python train.py --image_size=32 --encoder_parallel_block=true --encoder_width=192 --decoder_layers=4 --warmup_steps=210
Rows from block 9 of the encoder, named by matrix and row number. Rows with one number belong to one neuron. Each number is 128 + 32 x the weight over its row's rms, rounded and kept within 0 to 255. All counts start at 0. After the name is the row's rms in percent of the matrix's.
# fc1: MLP up (encoder.blocks.9.mlp.fc1.weight, 384x192), inputs 128-191
# fc2: MLP down (encoder.blocks.9.mlp.fc2.weight, 192x384, transposed), outputs 128-191
fc1.213 090 [139 131 132  89 108 137 194 109 174 105 105 136 144 120 115 187 158 140 146 157 158 107 155 158 109 154 219 129  94 139  86  88 162  54 147 179 136 102 137 108 103 173 149 167 165 117  75 123 126 134 126  86  46  90  84  89 148 145  54 148 125 163  98 107]
fc1.214 085 [144 102 131  76  71 115 159 147 181 132 115 189 152 156 168 131  81 100 112  56 164 119 156 131 110 128 190 134  93  99 226 127  86 103 149 191 106 182 133  86  85  80 187 113 120 108 160  85 121 126 203 113 105  83 108  93 161 116 143 127 115 104 131 106]
fc1.215 084 [186  89 121 147 138 154 169 103  80 142 196 133  75 152 102 160 111 122 100 168 138 203 186  82 111 174 116  78  84 169 107 123 152 103 133  85 170 133 115 117 135  93 130 130 125 133  91 128 176 118 152 128 152 120 126  98 139 175 150 135 184 141 140 122]
fc1.216 096 [ 86  43 140 101 113 128  94 120 108 139 137 121 153 151 128  75 204 114  89 149 164 114 122 109  72  88  95 109 124 129  94 148 151  71 107  90 134 128 132 139 117  98 101 121 113 181 139 135 113 101 133  68  41 198  79 124 155 128  70 107  91 128 197 133]
fc1.217 092 [149 145 126 146 112 154 136  79  88 148 141 110 114 113 119 141  72 119 106  70 113 150 201  76 153 176 189 125 102 152 137 140 141 108  78 131 178  45 153 102  78 121 174 102 158 144  96  92 145 142 141 137 143 166 107 106 101 154  95 136 150  89 134 121]
fc1.218 085 [182 113 118 143 144 154 100 150 102 109 164  93 105 169 120 136 196 131 142 179 119 175 178 127 136 135 200 100 147 121 159 107 201 124 119 122 200 180 140 110 108 107 132 136 121  71  65 141 140 156  71 175 160 131 144 133 146 112 174  98 126 173 123  80]
fc1.219 090 [114  69 109  71 136 159  87 122 153 148 177  88 151  33 165 166 158 174  85 112 128  86 143 100 148 148 135 117 119 117 122  93  98 131 141 175 117 115  71 115 143 117 111 130 115 136 113 119 111 119 101 107 116  82 181 104 135 162 143 138 163 120  44 127]
fc1.220 093 [139 140 153 151  71 123 113  56 130 156  98 119 119  97 121 147  94  74 141 118 170 128 174  92 119 134 130 132 133 117 154 167 133 126 115 109 155  83 129 203 169 168 117  89 187 141 112  99 111 114 122 124 160 133  85 135 118 101 160 122 128 110  91 124]
fc1.221 092 [113  91 152 181 147 198  94 170  58 121 145 123  97 160  81 141  65 122  98  66 151 134 143 118 104  64 117 116  90 134 109 143 178 136  88  80 130 175  68 116 122 205 123 130  76 148 136 134 120  99  84 135  83 164 196 127 131 127  90  37 117 109 131 116]
fc1.222 081 [196 107 151  77 133 211 140  56  95 169 106 133 100 129 141 139 164  53 108 130 139 185  89 158 105 115 104 120 110 167 159 159 145 143 133 125 120 106 126 156 139  92  75 141 143 165 154 121 101 110 138 188 119  99 124 151  81 159 174  95 130 184 147 104]
fc1.223 173 [182 110  90 129 119 128 169 124  96 158 112  89 122 130 116 128  52 146  85 147 132 145 101  71 140 108 127 131 168 157 160 108 170 142 120 151 148 181 110 127 158 176 183 125 210 137  47 142 102 121 144  48 156  88 121  87 157 124 111 117 142 145 153 162]
fc1.224 101 [ 75 118 121 141 145  75 181 171 105  73 140 133 134 113 140 108 113 114 115 145 125 127 137 133  80 164 119 134 107 161 154 173  71 122 129 163 135 165 114 122 116 128 197 131 134  88 159 105 125 114 141  74 143 159  89 139 120 145 124 134 154 146 141  80]
fc1.225 089 [ 93 150 118 125 110  95 136 108 132 125  90 165 138 153 103 161 112 164 119 138 152 112 102 145 159  48 140 130  99 112 112 105 113 173  49 133  78 191 177  74 120 216 180 115 121  93 162 172  96  99 121 116 109  82 178  68 154 108 123 166  74 142 200 147]
fc1.226 081 [131 121 165 179 162 121  91 127 107 148 149  18  95 118 140 110 134 152 150 136 152 119 162  77 129 168 105 163  74 162 224 110 149  90 120 101 103 146  92  52 122 113 155  81 196  98 142 125 134 121 161 143 130 195  97 128 163 179 135  49 107  99 170 180]
fc1.227 173 [172 126  82 192 131 120  87 101 140 126 179 140 135  99 163  83 131 155 161 127 156 134 139 158 166 122 173 147 100 136 184 184 137 114 183 111 129 171 168 160 130 161 172 100 137 149 150 122  74 168 112 132 103 100 131 160 131 107  60  91  99 153 149 157]
fc1.228 095 [159 187 136 122  67 211 126  82 139 149  58 140 117 133 119 186 124 146 115 136 170 134 136 133 141 131 149 174 112 133 104  92 111  98 141 102 121  95 139 111 154 179 111 153 178 147 142 132 145  72 150 126  85  91 112  35 135 154 169 156 124 151 152 114]
fc1.229 168 [184 147 104 146 158 116 132 136 148 103 132  75 151 123 187 149 114 145 119 146 125 142 127 153 137 133 123 114 119  95 159 110 135  96 156  90 175 145 178 163  92  93  93 103 141  96  99  84 131 168 135 114  35 110 156 166 111 142 188  76 108 138 116 162]
fc1.230 093 [155 130 100 126 116 146 104 160  95 149  84 133 133 128 187 123 109  93 139 110 126  80 146 126 133 187 163 205 148  92 140 143 121 129 139 157 160  91 144 136 147 139 161 103  92 216 158 166 132 109 125  99 126 131 103 142 108 154 183 160 122  85 169 111]
fc1.231 076 [172 137 137 116 118 112 149 121  92 129 103 147 105 149 160 143  47 146 147 160 132  90  92 154  84 129 153 151 201 128 156  72 162 118  65 143 173  98 123  64 108  97 139 123 120 113 103 132 117 160 131 202  99 153 103 162 116 200 192 109 122 147 183 145]
fc1.232 086 [136 185 163 149 198 148 113 113 139 155 137  70 105  38 159 145  97 152 128 148 174 132  99 168  87  97 102 126 124  81 171 142 117 114 144  99 103 100 163  76 132 127 164 118 158 117  91 162 122 144 140 197 134  92 124 140 104 131 136 102 115 114  54 136]
fc1.233 087 [168 136  62 163 152 149  87 101 170  89 149 178  91 175 194  74  87 121 213 156 124 122 167 163 122  78 113 107 123 121 148 112  74  92 209 137 141 124 111 130 113 113 104  95  49 129 125 108 125 126  88  85  85 108 110 177 111 126 109  92 153 140 106 173]
fc1.234 083 [221 148 103 174  90 181 157 114 121 118 200 146 142 171  74 120 124 110 104 145  57 178 140 147 102 139 134  89 122  93  93 130 145 117  72 125 171 111  58 122 120 154 127 139 126  77 121 179  97 114  87 131 148 118  91 155  52 134  95 103 156 158 102 104]
fc1.235 094 [ 85 153  98 173 152 124 144 121 183 117 119 164 168 120 152 144 128  55 126 125  87 152 138 102  76 133  89 144 201 177 156 166 168  94 116 111  98 134 133 160 123 154  81  86 118 174 156 133 141  93 113 105 157 147 150 177 106 159 164 122 120 140 104 159]
fc1.236 074 [103  92 162 200 146  85 114  90 124 141 152  93 171 165 165 121 144  95 149  89 140 118 171 100 124 147 193 185 141 104 158 133  94 122 101  99  99 159  76 133 149 166 116 116 133 156  80 129 128 106 101 146 180 157 133 120 163 124 111 121 123 197 143 102]
fc1.237 091 [144  91  79  86 101  84 160 140 139 132 126 119 101 114 149 140 125 149 109 107 133 106 156 144 139 131 131 130  49  91 188 113 128 154 183 214 142 185 117 131  88 101 116  87  88 151 154  80 114 114  94  66 156 104  95 114 142 136 134 168 211 104  73 133]
fc1.238 081 [157  99 134 108 165 101 142 150 135 147 160  59 141 154 143 158 136 151 147 119 197 100 128 119 105  74 151 140 114 138 196 144 128 149 127 107  96 110 117 148 135 139  61 126 165 110 139 162 184 191 153 179 147 109 152 164 200 168 143 116  53 129 118  97]
fc1.239 130 [ 66 160 151 101  96  61 112 130 169 151 127 155 128 132 125 125 155 111 134 202 151 134 124 183 105  99 100 148 140 146 178 153 197 127 125 189 150 112 141 116 119  84 149 156 116  92 116 194 178 199  98 160 144 116 171 129 108 129 120 107 131 100  84 168]
fc1.240 144 [155  68 197 106 173  86  68  91 148 160 121 104  73 171 104  92 132 154  91 170 175 135 136  84 107  96  93 161 135 124 142  79 126 121 179 126 131 140 118 131  99 183 198 138 134 178  91 149 198 132 125 145 111 151 141 123 111 114 146 190 127 168 112 153]
fc1.241 087 [148 112 176 172 133 103 112 228 126 159 155  68  80  56 122 172 121 130 124  84 193 143  92  85 136 142 101 128  80 107 107 157 132 106 109 110  95 119 151  76 103 133 141 118 138 103 123  47 147 120 191 122 137 191 171  92  98 153  94 140 150 111 131 173]
fc1.242 083 [133 153 159  96 126 178 137 132 114 146 130 142 152 148 158 127 149 117 112 154  83 145  93  93 159 119 130 167 124 167 157 105 126 122 155 168 107 158 150 134 106 140 136  99 106 106  81 148 140 128 119 173 198  83 131 187 189 159  98 160  88 134 106 132]
fc1.243 090 [131 159 170  55 117  81 144 117 193  71 160 160 139 153 148  63 119 135 149 100  72 100 103 131  76 112 148 101 121 104 109 109 115 147 150 157  97 147 131 171  75 114 133 117 105 201 171 118  77 122 164 138 149 129 113  60  96 131  96 144 115  93 124 146]
fc1.244 072 [155 142 116 140  93 184 140  91 122 133 170 102 113 123 107 156  95 136 129 150 153 174 123  69 107 145 123  91 115 130 137 136 158 116 127  86 185  76 164  89 145 164 116  72 100 166 156 140 108  91 198  98 141  82 144 138 152 149 139 159  65 165 169  99]
fc1.245 088 [133 102  53 118 109  62 162 148 150 128 105  80 143 117 161 172 115 166 134 139 134 122  93 130 103 159 132 171 139  90 139 169 144  59 113 128 152  87 105 164 133  83 136 115  73  97 127 137  82  84  80 196 164 113 163 155 140 154 140 167 125 126 192 102]
fc1.246 111 [110 102 128  83 176 124 123 128 100 164 132 135 132 102 122 119 101  90 155  97 160 151 103 199 140 105 196 143  87 171 195  99  74 123 154 113 124 117 133 165 116 185  98 131 193 118 133 117 117 121  98 149 100  54 178  95 168 143 119 150 159 135 164  99]
fc1.247 140 [156 133 128 182  88 111 116 175  87 138 137 128  81 112  88 145  76 187 171 132 101  89 117  43 141 141 155 102 170 136 157 116 192 153  97 190 130  85 140  75 134 149 103 146 114 127  88 185 149 118 132 107 158 157  96 117  89 120 144  92 113 126  98 116]
fc1.248 100 [ 98  94 134 202 161 130 145  99  89 128 105 132 129 150 140  76 171 102 119 125 136 167 164  94  92 143 183 140 125 146 118 172  99 141 134  96 153  87  80 115 189 173 141 173 144 178  98 153 116 203 127 126 152 121 121 126 156 158 190 129 148  90 209 128]
fc1.249 075 [135 125  88 122 103 164  72 182 149 127 158  75 133 125 141 148  90 145 144 177 134  97  95  60 154 150 111  93 118 110 169 141  75 161 160  75 151 175 174 140 165 122 133 107 133 150 109 179 143 152 144  95 122 152  94  97  96 206 103 121 125 105  99  97]
fc1.250 086 [142  62 151 164 126 145 143 127 153 107 153 111 142 126  96  66 118 128 146 177 122 135 140 146 155  94 118  98 129 179 145 164 130 123 113  86 176 124 142 136 113  98 159 158 146 170  78 102 124 140  64 144 128  87  89 118 123 139 128 148  49 132 142 116]
fc1.251 083 [154  89 142  97 113 141 145 188 188 126 184 149 164 145 147 111 132 167 136 118 137 105 174 154 120 168 106 145 142 161 149 103 100  95 177  89 135 120  56 172 121  56  79 112 114 109  80  88 170 169 101 116 166 161 133 148  93 126 121 124 138 109 138 168]
fc1.252 102 [ 98 138 111 115 147 145 173 111 116 133  87 115 129 187 108 128 109 120 153 141 176 112  54 124  98 159 124 110 194 131 136 174 154  86 175  69 127 127 156 156 124 126 168 163 128 104 148 155 101 121 120 174 134 132 145 173  65 200 115 135 153 182  65 138]
fc1.253 093 [171 119 126  89 108 117 164 131 154 136 129 126  40 124 103  65 116 158  73 144 119 152 157 124  86 137 130 136 128 106 109 145 124 207  84  82 147 115 200 128 164 100 101  86 142 222 128 118 135 135 133 101 175 121  96  94 108 111 157 163 123  94 188 135]
fc1.254 077 [130  74 124 111 114 127  37  99 110  69 163  90 109 151 148 126 101  81 154 124 151 109 147  96  96 127 121 150  92  69 204 151  65 120 125 187 148  88 161 140 122 166 137 157 114 136  83 151 140  69 135 116 168  97 115 144 118 149 130  96 114 142 116 158]
fc1.255 090 [117  99 179  97 115  75 111  83  66  95 124  99 175 175 132 173 112 124  79 161  96 120 185 106 106 120 100  87  83 104 107  71 126 104 109 134 129 170 115  67  99 171 108 143  93 100 132  94 148  68 122 160 144 184 175 186 116 143 113 147 125 114  96 146]
fc1.256 085 [ 90 113 152 113 138 127 151 128 130 112 131 127  84 149  99 107 127  40 216 156 157  95 167 122 100 120 148 137 134  51 142 122  96  80  86 113 150 153 122 105 123 114 132 170  62 147 131 136 158  90 118 165 153 216  96 131 121 160 114 179 152 107 155 126]
fc1.257 161 [145  81  95  86  94 151  93 102 162 108 144  68  99 194 216 158 129 162 124 104 178 129 101 166 145  88 149 132 184 144 107 130 133 170 147 133 135 133  95 162 129 138  94 126 145 160 133 116 104 215 108 150 125  59  97 107 174 161 110 119 140 160 132 102]
fc1.258 114 [ 84  89  86 153 181  52 149 125 104 139  49  96 152 163  93 152 142 145 175 100 108 148 182 164 141 182 121 148 175 110 128 126 165 146  94  61  99 125  84 138 158 125 139 140 209 124 128 148 113 120 136 105 130 136 113 139 103 136 137 108 120  99 159 100]
fc1.259 106 [101 137 147 162 103 112 100 112 103 114 107 150 156 100 154 133 159  45  87 113 170 109  68 153 123 169 135 133 141 140 163 130 103 129  84  81 120 151 123  99 118 135  96 117 148 171 135 141 145  75 139 113 103 181 105 144  74 144 142  96 133 152 175 142]
fc1.260 099 [127 174 150 116 126 108 131  46 136 172 118  86 156  77 164 106 134 141 161 147 153  73  89  99 144 129 120 180 141  81  87 122 140  68 190 145  84 123 128 133 156  92 160 113 139 145 135 162  50 110  88 173 131 148 128 120 133 173 166 136 102 122  67 150]
fc1.261 183 [115 108 196 124 165 117  75 136 182 110 165  89  70 115 146 156 130 120 194 127  79 158 129 141 136 100 112 175  29 127 150 117 158 116 134 113 180 128 150 131 132 181 112 165 137 146 112 130 148  86 126 100 126  86  80 106  66 122 147 134 150  90 171 110]
fc1.262 077 [141 156 102 115 154 142 123  65 136  99 182 209 157 151 121 156  73 107 150  99 108 150 103 107 163 168  61 110 153 146 141  88  70 110 161 106 134  73 133 139 124 100  71 100  53 139  94 129 129 173 173 112 168 190 121  94 125 133  72 134 126 182  58 145]
fc1.263 091 [189 142  93 127  47 146 105  27 173 106 139 124 134 124 129 161 110 146 175 107 137 101 144 140  92 127  95  92 141 179 104 160 124 133 106 110 122 139  85 192 161 165 103 104  94 163 173 130 172  87 168 135 160 189 119 129  99 170 108  60 145 185 165 116]
fc1.264 130 [144 105 122 111 174 107 154 135 129 173 163 109 138  40 176 161 121  89 130 105 110  91 113 169 100 115  99 203  84 128 122 148 156 147 148  75 158 128 176 115 145 100 111 129 132 117 132 176 100 103 145 150 126 102  88 167 214 120 110 102 135 122 137 107]
fc2.213 087 [124 105 126 147 137 160 105 181 115 118 134 133  98 103 136  74  68  87 124 114  73 138 131 106 137  87  36 178 122 145 148 178 107 182 130 102  98 127  91 124 173  63 116 101  98 136 179 114 131  97 105 184 177 150 149 173 152 110 150 125 113 134 144 162]
fc2.214 082 [110 120 117 161 172 125 100  68 116 143 176  93 117  73  98 139 139 155  89 161 104 148 107 155 149  98  68 137 162 149  58 161 163 106  98  88 154  89 136 154 107 179  73 113 146 136 119 148 133 119  71 166 135 156 187 173 118 130 138 140 138 150 122 182]
fc2.215 085 [ 66 148  93 115  95  99 113 105 193 121 101 121 187 112 180  86 121 118 132  73  86  71 106 169 141  92 157 168 146  87  95 122 103 157 128 165  81 110 140 143 122 153 145 104 130 156 119 163  80 111 150 114 115 150 179 124 125  98  57 162  66  99  95 136]
fc2.216 094 [134 188 100 163 165 168 142 128 133  84  86 155 128  89 123 181  39 131 159  79  54 124 124 148 184 165 125 151  99 136 159 115  80 178 143 153 100 118 117 105 146 207 155 137 137 106 125 117 119 112 164 197 188 110 175 119 102 134 168 139 143 127 100 141]
fc2.217 094 [ 96 107 135 139 149 109 149 168 115 132 103 120 142 136 130  98 161 137 162 195 157 114  83 203  65  87  91 115 139  68 108  85  99 152 222 133  81 156 145 152 139 122 124 147  87 130 156 129 112 116 164 129 128  84 142 112 154  92 159 134 111 133  97 124]
fc2.218 077 [ 79 121 141 117  51 102 139 139 129 151 101 213 155 111 157 150 120 153 153 122 114  76  98 118  78 156  62 173 114  80 152 124 106 134 130 142  85  82 122 153 134 112 161 111 119 184 190 121 149 112 150 109  94  86 148 110 104 148 119 140 123  73 104 151]
fc2.219 087 [160 164 144 170 146 162 171 101 122  89  72 165  77 190  53 166 102  91 165 169 143 163 144  88  84 164 115 142 161 112  96 137 168 131  75  51 143 115 184 122 135  87 130 135 130 120 111 195  78 116 167 164 153 175  71 164  87 115 116 114 114 124 220  91]
fc2.220 093 [101 116  74 144 211 121 117 184 128  91 146 160 133 146 123 107 137 160 114 132  86  76  55 150 141 100 135 123 126 141  89 120 115 151 144 135 109 150 151  40 112 134 177 163  90 124 162 120 123 111 134 138  97 133 168  98 116 153  77 165 137 158 142 139]
fc2.221 085 [162 125 116  74 133  67 175 124 173 148  75 145 148 119 184 126 167 157 128 192  63 117 110 138 185 213 147 105 159 127 157 111  79 110 174 169 132 117 170 135 122  76 144 101 184 116  79 164 116 160 163  91 145  98  95 141 137 149 118 181 187 135 148 156]
fc2.222 081 [123 154 101 149 102  69 142 188 135 153 138 149 106 164 117  97 146 204 153  98 138  79 185 100 168 171 178 119 139 114 116 140  99 125 119 131 155 160 136 101  96 152 195 145 113 111 106 135 124 102 125  89 134 170 148  98 197 116  81 151 110  79 103 146]
fc2.223 171 [130 126  92 176 102 116 182 160  93 145 132 114  92 147 170  83 139 139 121  59 102   8 138  89 128 160 164  79 149 140 227  84 120  87 108  91 150 150 127 153 143 100  59 153 147 135 144  93 102  98 130 140 126 104  78 120 130 122 142 118 131 169 110 138]
fc2.224 101 [115 183 125  96  81 117  86  99 125 106 200  61 132  97 127 117 131 144 148 152 173 139  97 102 164 139 194 140 126 136 120  65  98 181  96  99 162 101  83 161  98 118 125 142 153 165  78 103 132  98 144 140 117 136 146  89 132 158 158 128 175 191 133 172]
fc2.225 089 [163 156 120  96 134 206 125 155 101 144 147 102 105  95 158 103 122 124 111 131  67 113 147 137 150 170 126  92 160 174 126 117 157 100 191 123 166  96  92 158 163  54  98 134 143 155  91  80 133 176 156 153 173 153  93 208 126 127 153 115 187 142  52 106]
fc2.226 082 [ 97 133 105  90  78 119 208 157 176 127 142 204 145 116 113  82  93 134 110 159  56 137 137 125 118  98 123 139 137 103  51 145 148 151 154 157 186 167 165 196 123 173 147 118  88 143 154 135 159  98  97 128 167  80 111 110  82 144 127 139 176 184 105  94]
fc2.227 154 [153 179  94 135 155 186 110 148 168 124 100 172 207 139 119 105  79 155 148 156 115 146 129 138 106 111 149  93 142 121  76 123 117  95 100 134 165 147 132 111 133 172  84 181 110  65 125 141 160  71 132  40 128 145 145 111  78 154 204 119 182 100 135 161]
fc2.228 089 [102  94  93 130 137 103 156 198 137  70 175 110 105 135 138  56 119 148 142  93  71 140  97  91 103 116 140  92 158 146  78 139  69 162 134 146 111 124 110 167 100  85 129 116 107 111 106  73 103 184 118 145 181 162 138 199 137 103 110 118 132 128  92  91]
fc2.229 144 [103 121  94  75  66 169 149 147  82  91 115 187  95 124 101 100 147 153 124 168 116 109 104 138 129 149 131  67 163 132  91  89  61 165  91 141 139  97  73 123 133 156 177  82 130 152 133  84 159 112 171 113 216  84 124 134 168 130  33 157 150 111 148 149]
fc2.230 095 [ 77 114 110  93 154  84 130 106 180 100 174 134 149 108  83 125 163 178 130 156 125 189  99 127 118  69  92  69  76 160 102 121 100 105 117 147  98 144  88 159 131 100  98 167 142  67  64 118 162 150 126 150 114 146 159 126 148  55  68 106 190 152  94 142]
fc2.231 080 [107 138 127 147  98 126 135 120 163 145 135  99 130 116 126  62 182 106  87  96 129 156 155  88 181 110  90 117  80 120 129 194 146 122 187 143 126 179 110 147 115 106 124  73 120 161 126 105 142 134 137  87 161 117 167 121 132 119  45 156 156  73  94 112]
fc2.232 087 [154  17 118 139 106  87 159 127 115  98 143 198 159 189  93  97 174  92 117  87  97 134 150  76 163 156 141  99 164 193 114 137 122 174 119 142 191 162 118 161 111 110  96 134 120 122 171  92 155  94 116  69 118 156 141 114 137 208 118 135 153 135 186 129]
fc2.233 084 [122 122 110 116 138 126 152 195  90 113  60 103 147 129  81 146 180 136  82  94 132 173  88  96 142 149 149 141 124 120 108 164 174 162  77 146 109 143 136 113 151 106 153 151 209 156 103 137 154 111 150 171 160 138 160  62 212 164 145 175 106 128 140  83]
fc2.234 084 [ 97 120 150  89 141 156  86 134 140 142  61 132  93 128 181 116 165 136 154 130 197  42 116 117 158 124 101 130 104 160 170  99  98  90 158 119  88 138 146 148 121 127  95  99 119 141 126 108 166 120 156 148  99 108 169 122 145 129 195  98  78  91 108 148]
fc2.235 096 [166  89 158  61 103 116 118 142  80 148  91 131 102 128 121 142 147 213  88 149 166 111 101 129 170 115 181  87  56 102 129 153 110 102 164 150 165 103 112  76 130 115 153 155 166  87 101 112 126 138 121 148 129 133 116  95 152  82 114 148 129  90 151  46]
fc2.236 082 [119 195  91  76  95 189 171 147 108 106 111 136 117  77 115 156 132 183 124 107  78 140  95 191 126  93  66 111 111 118 151 152 147 122 165 136 184  91 160 160 106 119 140 171 119  84 163 123 143 145 148 124  63  91 103 130  94 134 120 156 128  50 160 115]
fc2.237 094 [ 98 177 156 122 121 176 117 135 124 158  93 185 159 122 113 116  98 104 134 152  96 148 120 117 117 132 129 125 177 148  69 151 151 102 110  24 123  98 143 121 143 131 137 154 159 137 100 214 146 142 134 185 107  97 164 144 137 107  49 106  66 111 147 125]
fc2.238 080 [ 86 114 118 122 112 156 161 127  88 171 156 189  81 118 120 118 119 156 100 114  39 101 142 138 127 150 107 119 139 114 118 106 121 135  81 179 150 106 145  69 103 135 160 118  55 138 135  88  93  70 112 102 127 134  80 135  59  76 139 200 160 106 149 124]
fc2.239 134 [166 122 143 128 132 207 133 117  80 106 130 107 118 110 127 119 173 147 117  75 165 110 140  74 172 126 105  98  71  91 159 120  62 121  91 105 106 121 149  90  90 162 114 119 145 185 148 113 111  80 125 104 125 126  86 138 180 151 166 105 140 124 123 119]
fc2.240 134 [110 128 112 159 126 131 152  90 181 111 142 113 125  85 157 110 148  91  99 130 138 171  89 105  48 134  67  98 182 147 164 150 112 112 142 167 164 110 133 132 142 105 126 156 113 103 106 106  78 123  84 175  99 137 101  91 108 133 174  77 160 157 127 149]
fc2.241 089 [116 180 107  72 153 139 127  38 118 118 129 160 168 202 107 135  75  88  94 187  57  93 158 145 133 111 163 110 183 138 115  87 146 176 141 123 173 133  99 167 153 124 110 177  79 154 140 157  82 140 125 111 129  34 103 175 187 104 162  98  76 145 116 113]
fc2.242 085 [160 122 114 135 116  72 100  92 137 113 136 158 115 115  92 151 102 142 138 104 132  94 176 149  82 133 157  67 143 112  98 139 164 106  74  74 123 127 174  77  89 105 124 120 102 154 162  84 109 126 159 115 103 177 130  83  86 152 128 106 159 114 104 114]
fc2.243 092 [147 127 106 200  89 170  94 182  39 168  91 110 119 112 150 187 149 100 128 164 137 154 129 167 177 153 156 162 111 152 116 153 138 149 114  81 182 132 109  64 177 175 123 104 122  96 102 127 170 120 104  82 102 152 149 145 171  88 170 145 143 156 111 133]
fc2.244 068 [ 85 100 113 129  93  98 138 177 143  82 102 168 116 121 154  94 122 124  78 126  68  82 122 169  86 111 158 163 109 127 107 103 121 129 140 174 102 145  74 137 116 114 123 178 183  67 109 103 144 167 115 153 131 158 107  95 119 119 128  77 167 113 109 169]
fc2.245 100 [146 129 144 108 133 108 131  88 113 134 149  89 137 151  88 167 152  92 126 125 190 146 128 129  86 143 162 113  66 148 133 166 113 130  85  88 143  99 122 188 125  98  73 134  55 112 122 161 181 209 156  96 122 126 114 175 149 164 119 120 138 102 144 120]
fc2.246 104 [141 121 103 150 132 134 193 142 131 151 119 126 128 134 160  96 140 136 141 117  80 113 133 103 126 140  44 104 167 128  58 152 184 162 120 138 125 147 120  98 147 121 112 123 132 125 134  96 110  62 109 127 147 177  71 168  85  67  89 108  83 136 132 169]
fc2.247 134 [ 74 138 142 108 130 133 141 113 127 143 120 144 163 160 196 120 111 156 122  72  89 151 148 173 167 140 142 127 111  83 132 146  78  94 110  44 185 163 162 185 166  84 167 102 147 106 107 118  80 161  91  95 127  49 160  68 160 134  81 183 166 117 125 164]
fc2.248 101 [153 136 151  97  93 108 106 137 157 127 114 124 148  96 139 158 116 165 123 118 144 146 111 154 179 107  35 149 132 142 162 135 132 121 147 186  68 172 174 104  99 117 149 105  94  81 109 153 154  89 124 119  85 133 121 159  91 136  92 117 144 134  95 134]
fc2.249 077 [132 150 149 131 152 104  95  67 130 119 134 181 156 178 176 134 154 110 102 105 125 163 159 179  60  83 119 131 158 149 120  64 155  93 105 189 143 111  83 167  70 178 130 136 112 112 180  69 121 116  89 124  73 135 107 162 109  84  99 120  78  99 123 164]
fc2.250 091 [138 135 140  95 121 156 167 159 116 173 124 122 118 133 162 186 169 155 142 110 156 128 100 112 111 145 173 169 131 123 173 126 133 124  93 175  80 161 123 124 128 120  77 144 100 153 178 156 145 173 157 137 112 138 170 157 137 143 164 126 227 146  67  79]
fc2.251 084 [124 137 185 105 151 141 107  90 115 140 133  66 155 130  83 168 101  52 192 128 124 123 101 100  99 119 140 154 140 100 138 133 146 189 103 174 128 141 189 135 128 210 169 155 157 101 164 199 112 126 163 170 118 113 124 123 134 132 142 143  85 101 152  56]
fc2.252 098 [166 156 141 160  95 127 110 164 115 114 178 107  77  97 140 148 149 141  95 114  97 156 189 113 150 131 153  92 131 152 113  93 133 157  81 187 114 142 130 185 161  98 108  73 127 132  91  58 177 124 152  82 134 131 132 105 199 102 146  83  92  82 163 163]
fc2.253 089 [107  64 112 150 129 144  98 127  98 113  99 141 191 183 118 163 134 135 157 132 127 123  80 164 176 162 161 127 167 134 132  80 118 114  81 136  62 148  75  67  83 140  98  93 147  48 167 167 172 135  98 176 114 122 172 143 115 179 121 107 170 132 127  77]
fc2.254 086 [135 173  75 120 101 103 155 130 108 133 170 160 129 140 147 133 146 136 117 139 135  84 115 145 132  95 159 152 154 167 139 148 198 109  87 105 136 135  99  94 100 132 152 109  73 125 171 166  80 140 118 142 120 181 146 140 152 193 125 116 137 113  91 125]
fc2.255 089 [113 162  69 140 148 173 153 146 190 115 169 130  88 118 138 122 153 127 171 143  61 106  97 185 147 135 137 174 174 173 165 171 133 151  91  85 157  92 131 162 144 151 138 124 135 171  82 119  91 180 145  83  81  90  99  86 117 118 105 150  96 159 132 123]
fc2.256 078 [146 108 117 110 113 134  91 103 120 140 151 120 204 130 169 122 113 182  34 140 135 183 188  87 136 178  51 160 123 145 190 112 163 152 132 165 114  87 114 171 115 127 115 126 127 131 117 152 106 133 162  56 148  53 136 178 172  71 132  75 143 111 136 187]
fc2.257 157 [127 115 131 143 119 107 138 140 113 159 115 128 190 104 131 135 143 137 131 116 113 119 104 125 160 215 111 103 190 143 166 120  97 114  99 106 138  99 122 117 157 104 111 101 127  43 143 170 102  94 143 132 138 153  75 107 140  85 134 120 104  98 171 174]
fc2.258 122 [144 166 174 106 100 220  91 178 170 137 147 117 156  69 173 143 131 116  73 165 120  95 157  70 137 139 138 101 115 121 151 140  93 121 156 165 117  68 133  76  91  68 107 138  67 109 101  91 152 145 125 189 118 113 116  93 137 154 144 161 131 224 114 157]
fc2.259 104 [130 173  73  75 147 148 144 138 157  93 162 129 116 160 113 141  97 209 189 154  95 113 112  90 145 102 136 111 116 138 142  99 112 107 167 150 158 120 114 161 140 142 164 146 111 100 139  84 106 192 139 176 171  74 151 142 170  88 144 160 121 117 101 125]
fc2.260 099 [141 120 141 159 122 193  93 178 166  79 131 189  99 137 126 129  91 130  85 117 101 177 176 176  93 125 131 104 134 203 192 172  92 186  67 147 169 114 184 148  98 189 114 155 118 118 160 125 180 153 156  75 162 118 125 123 137 118  96  94 150 102 176  57]
fc2.261 170 [148  93 114 136 167 155  81 142 146 164 115 190 111 157 106  95 131 143 121 147  72 101 165 146  71 147 162 169  93 110 136 129 145 118 148 100  52 115 100  79 126 119 172 156 133 123 134 158 163  78  95 116 127 169 194 173 105 133 137 130  92 112 106 176]
fc2.262 075 [109  70 152 125 133 166  87 197 106 188  85  77 101 113  95 131 202 133 150 190 111 128 139 190 107 117 153 119  92  98 144 146 162  89  99 139 141 151 116 135  96 157 167 126 210  87 122 142 144  32 126 155 101 131 126 111  78 146 162  91 127  89 185 118]
fc2.263 091 [ 88 116 146 159 204 132 126 166 102 167 133 131 151 184 156  98 148 128  92 161 143 152 139 129 171 134 179 109 115 147 167  84 120 165 107 161 127  92 181  88 158 127 110 136 169 137 134 119 122 173  67 107  85 130 148 115  76  60 166 176  90 136  65 171]
fc2.264 125 [158 148 177 114  98 131 124 142 139 133 111 171 110 221 119 109 129 174  95 100  71 148 152 112 173 124 131 108 117 127 110 110 100 120 111 135  49 131 126 126 136 173 110 138 150 160 117  93 144 144 139 102 139 100 162 122  37 161 172 118 121 156 122 123]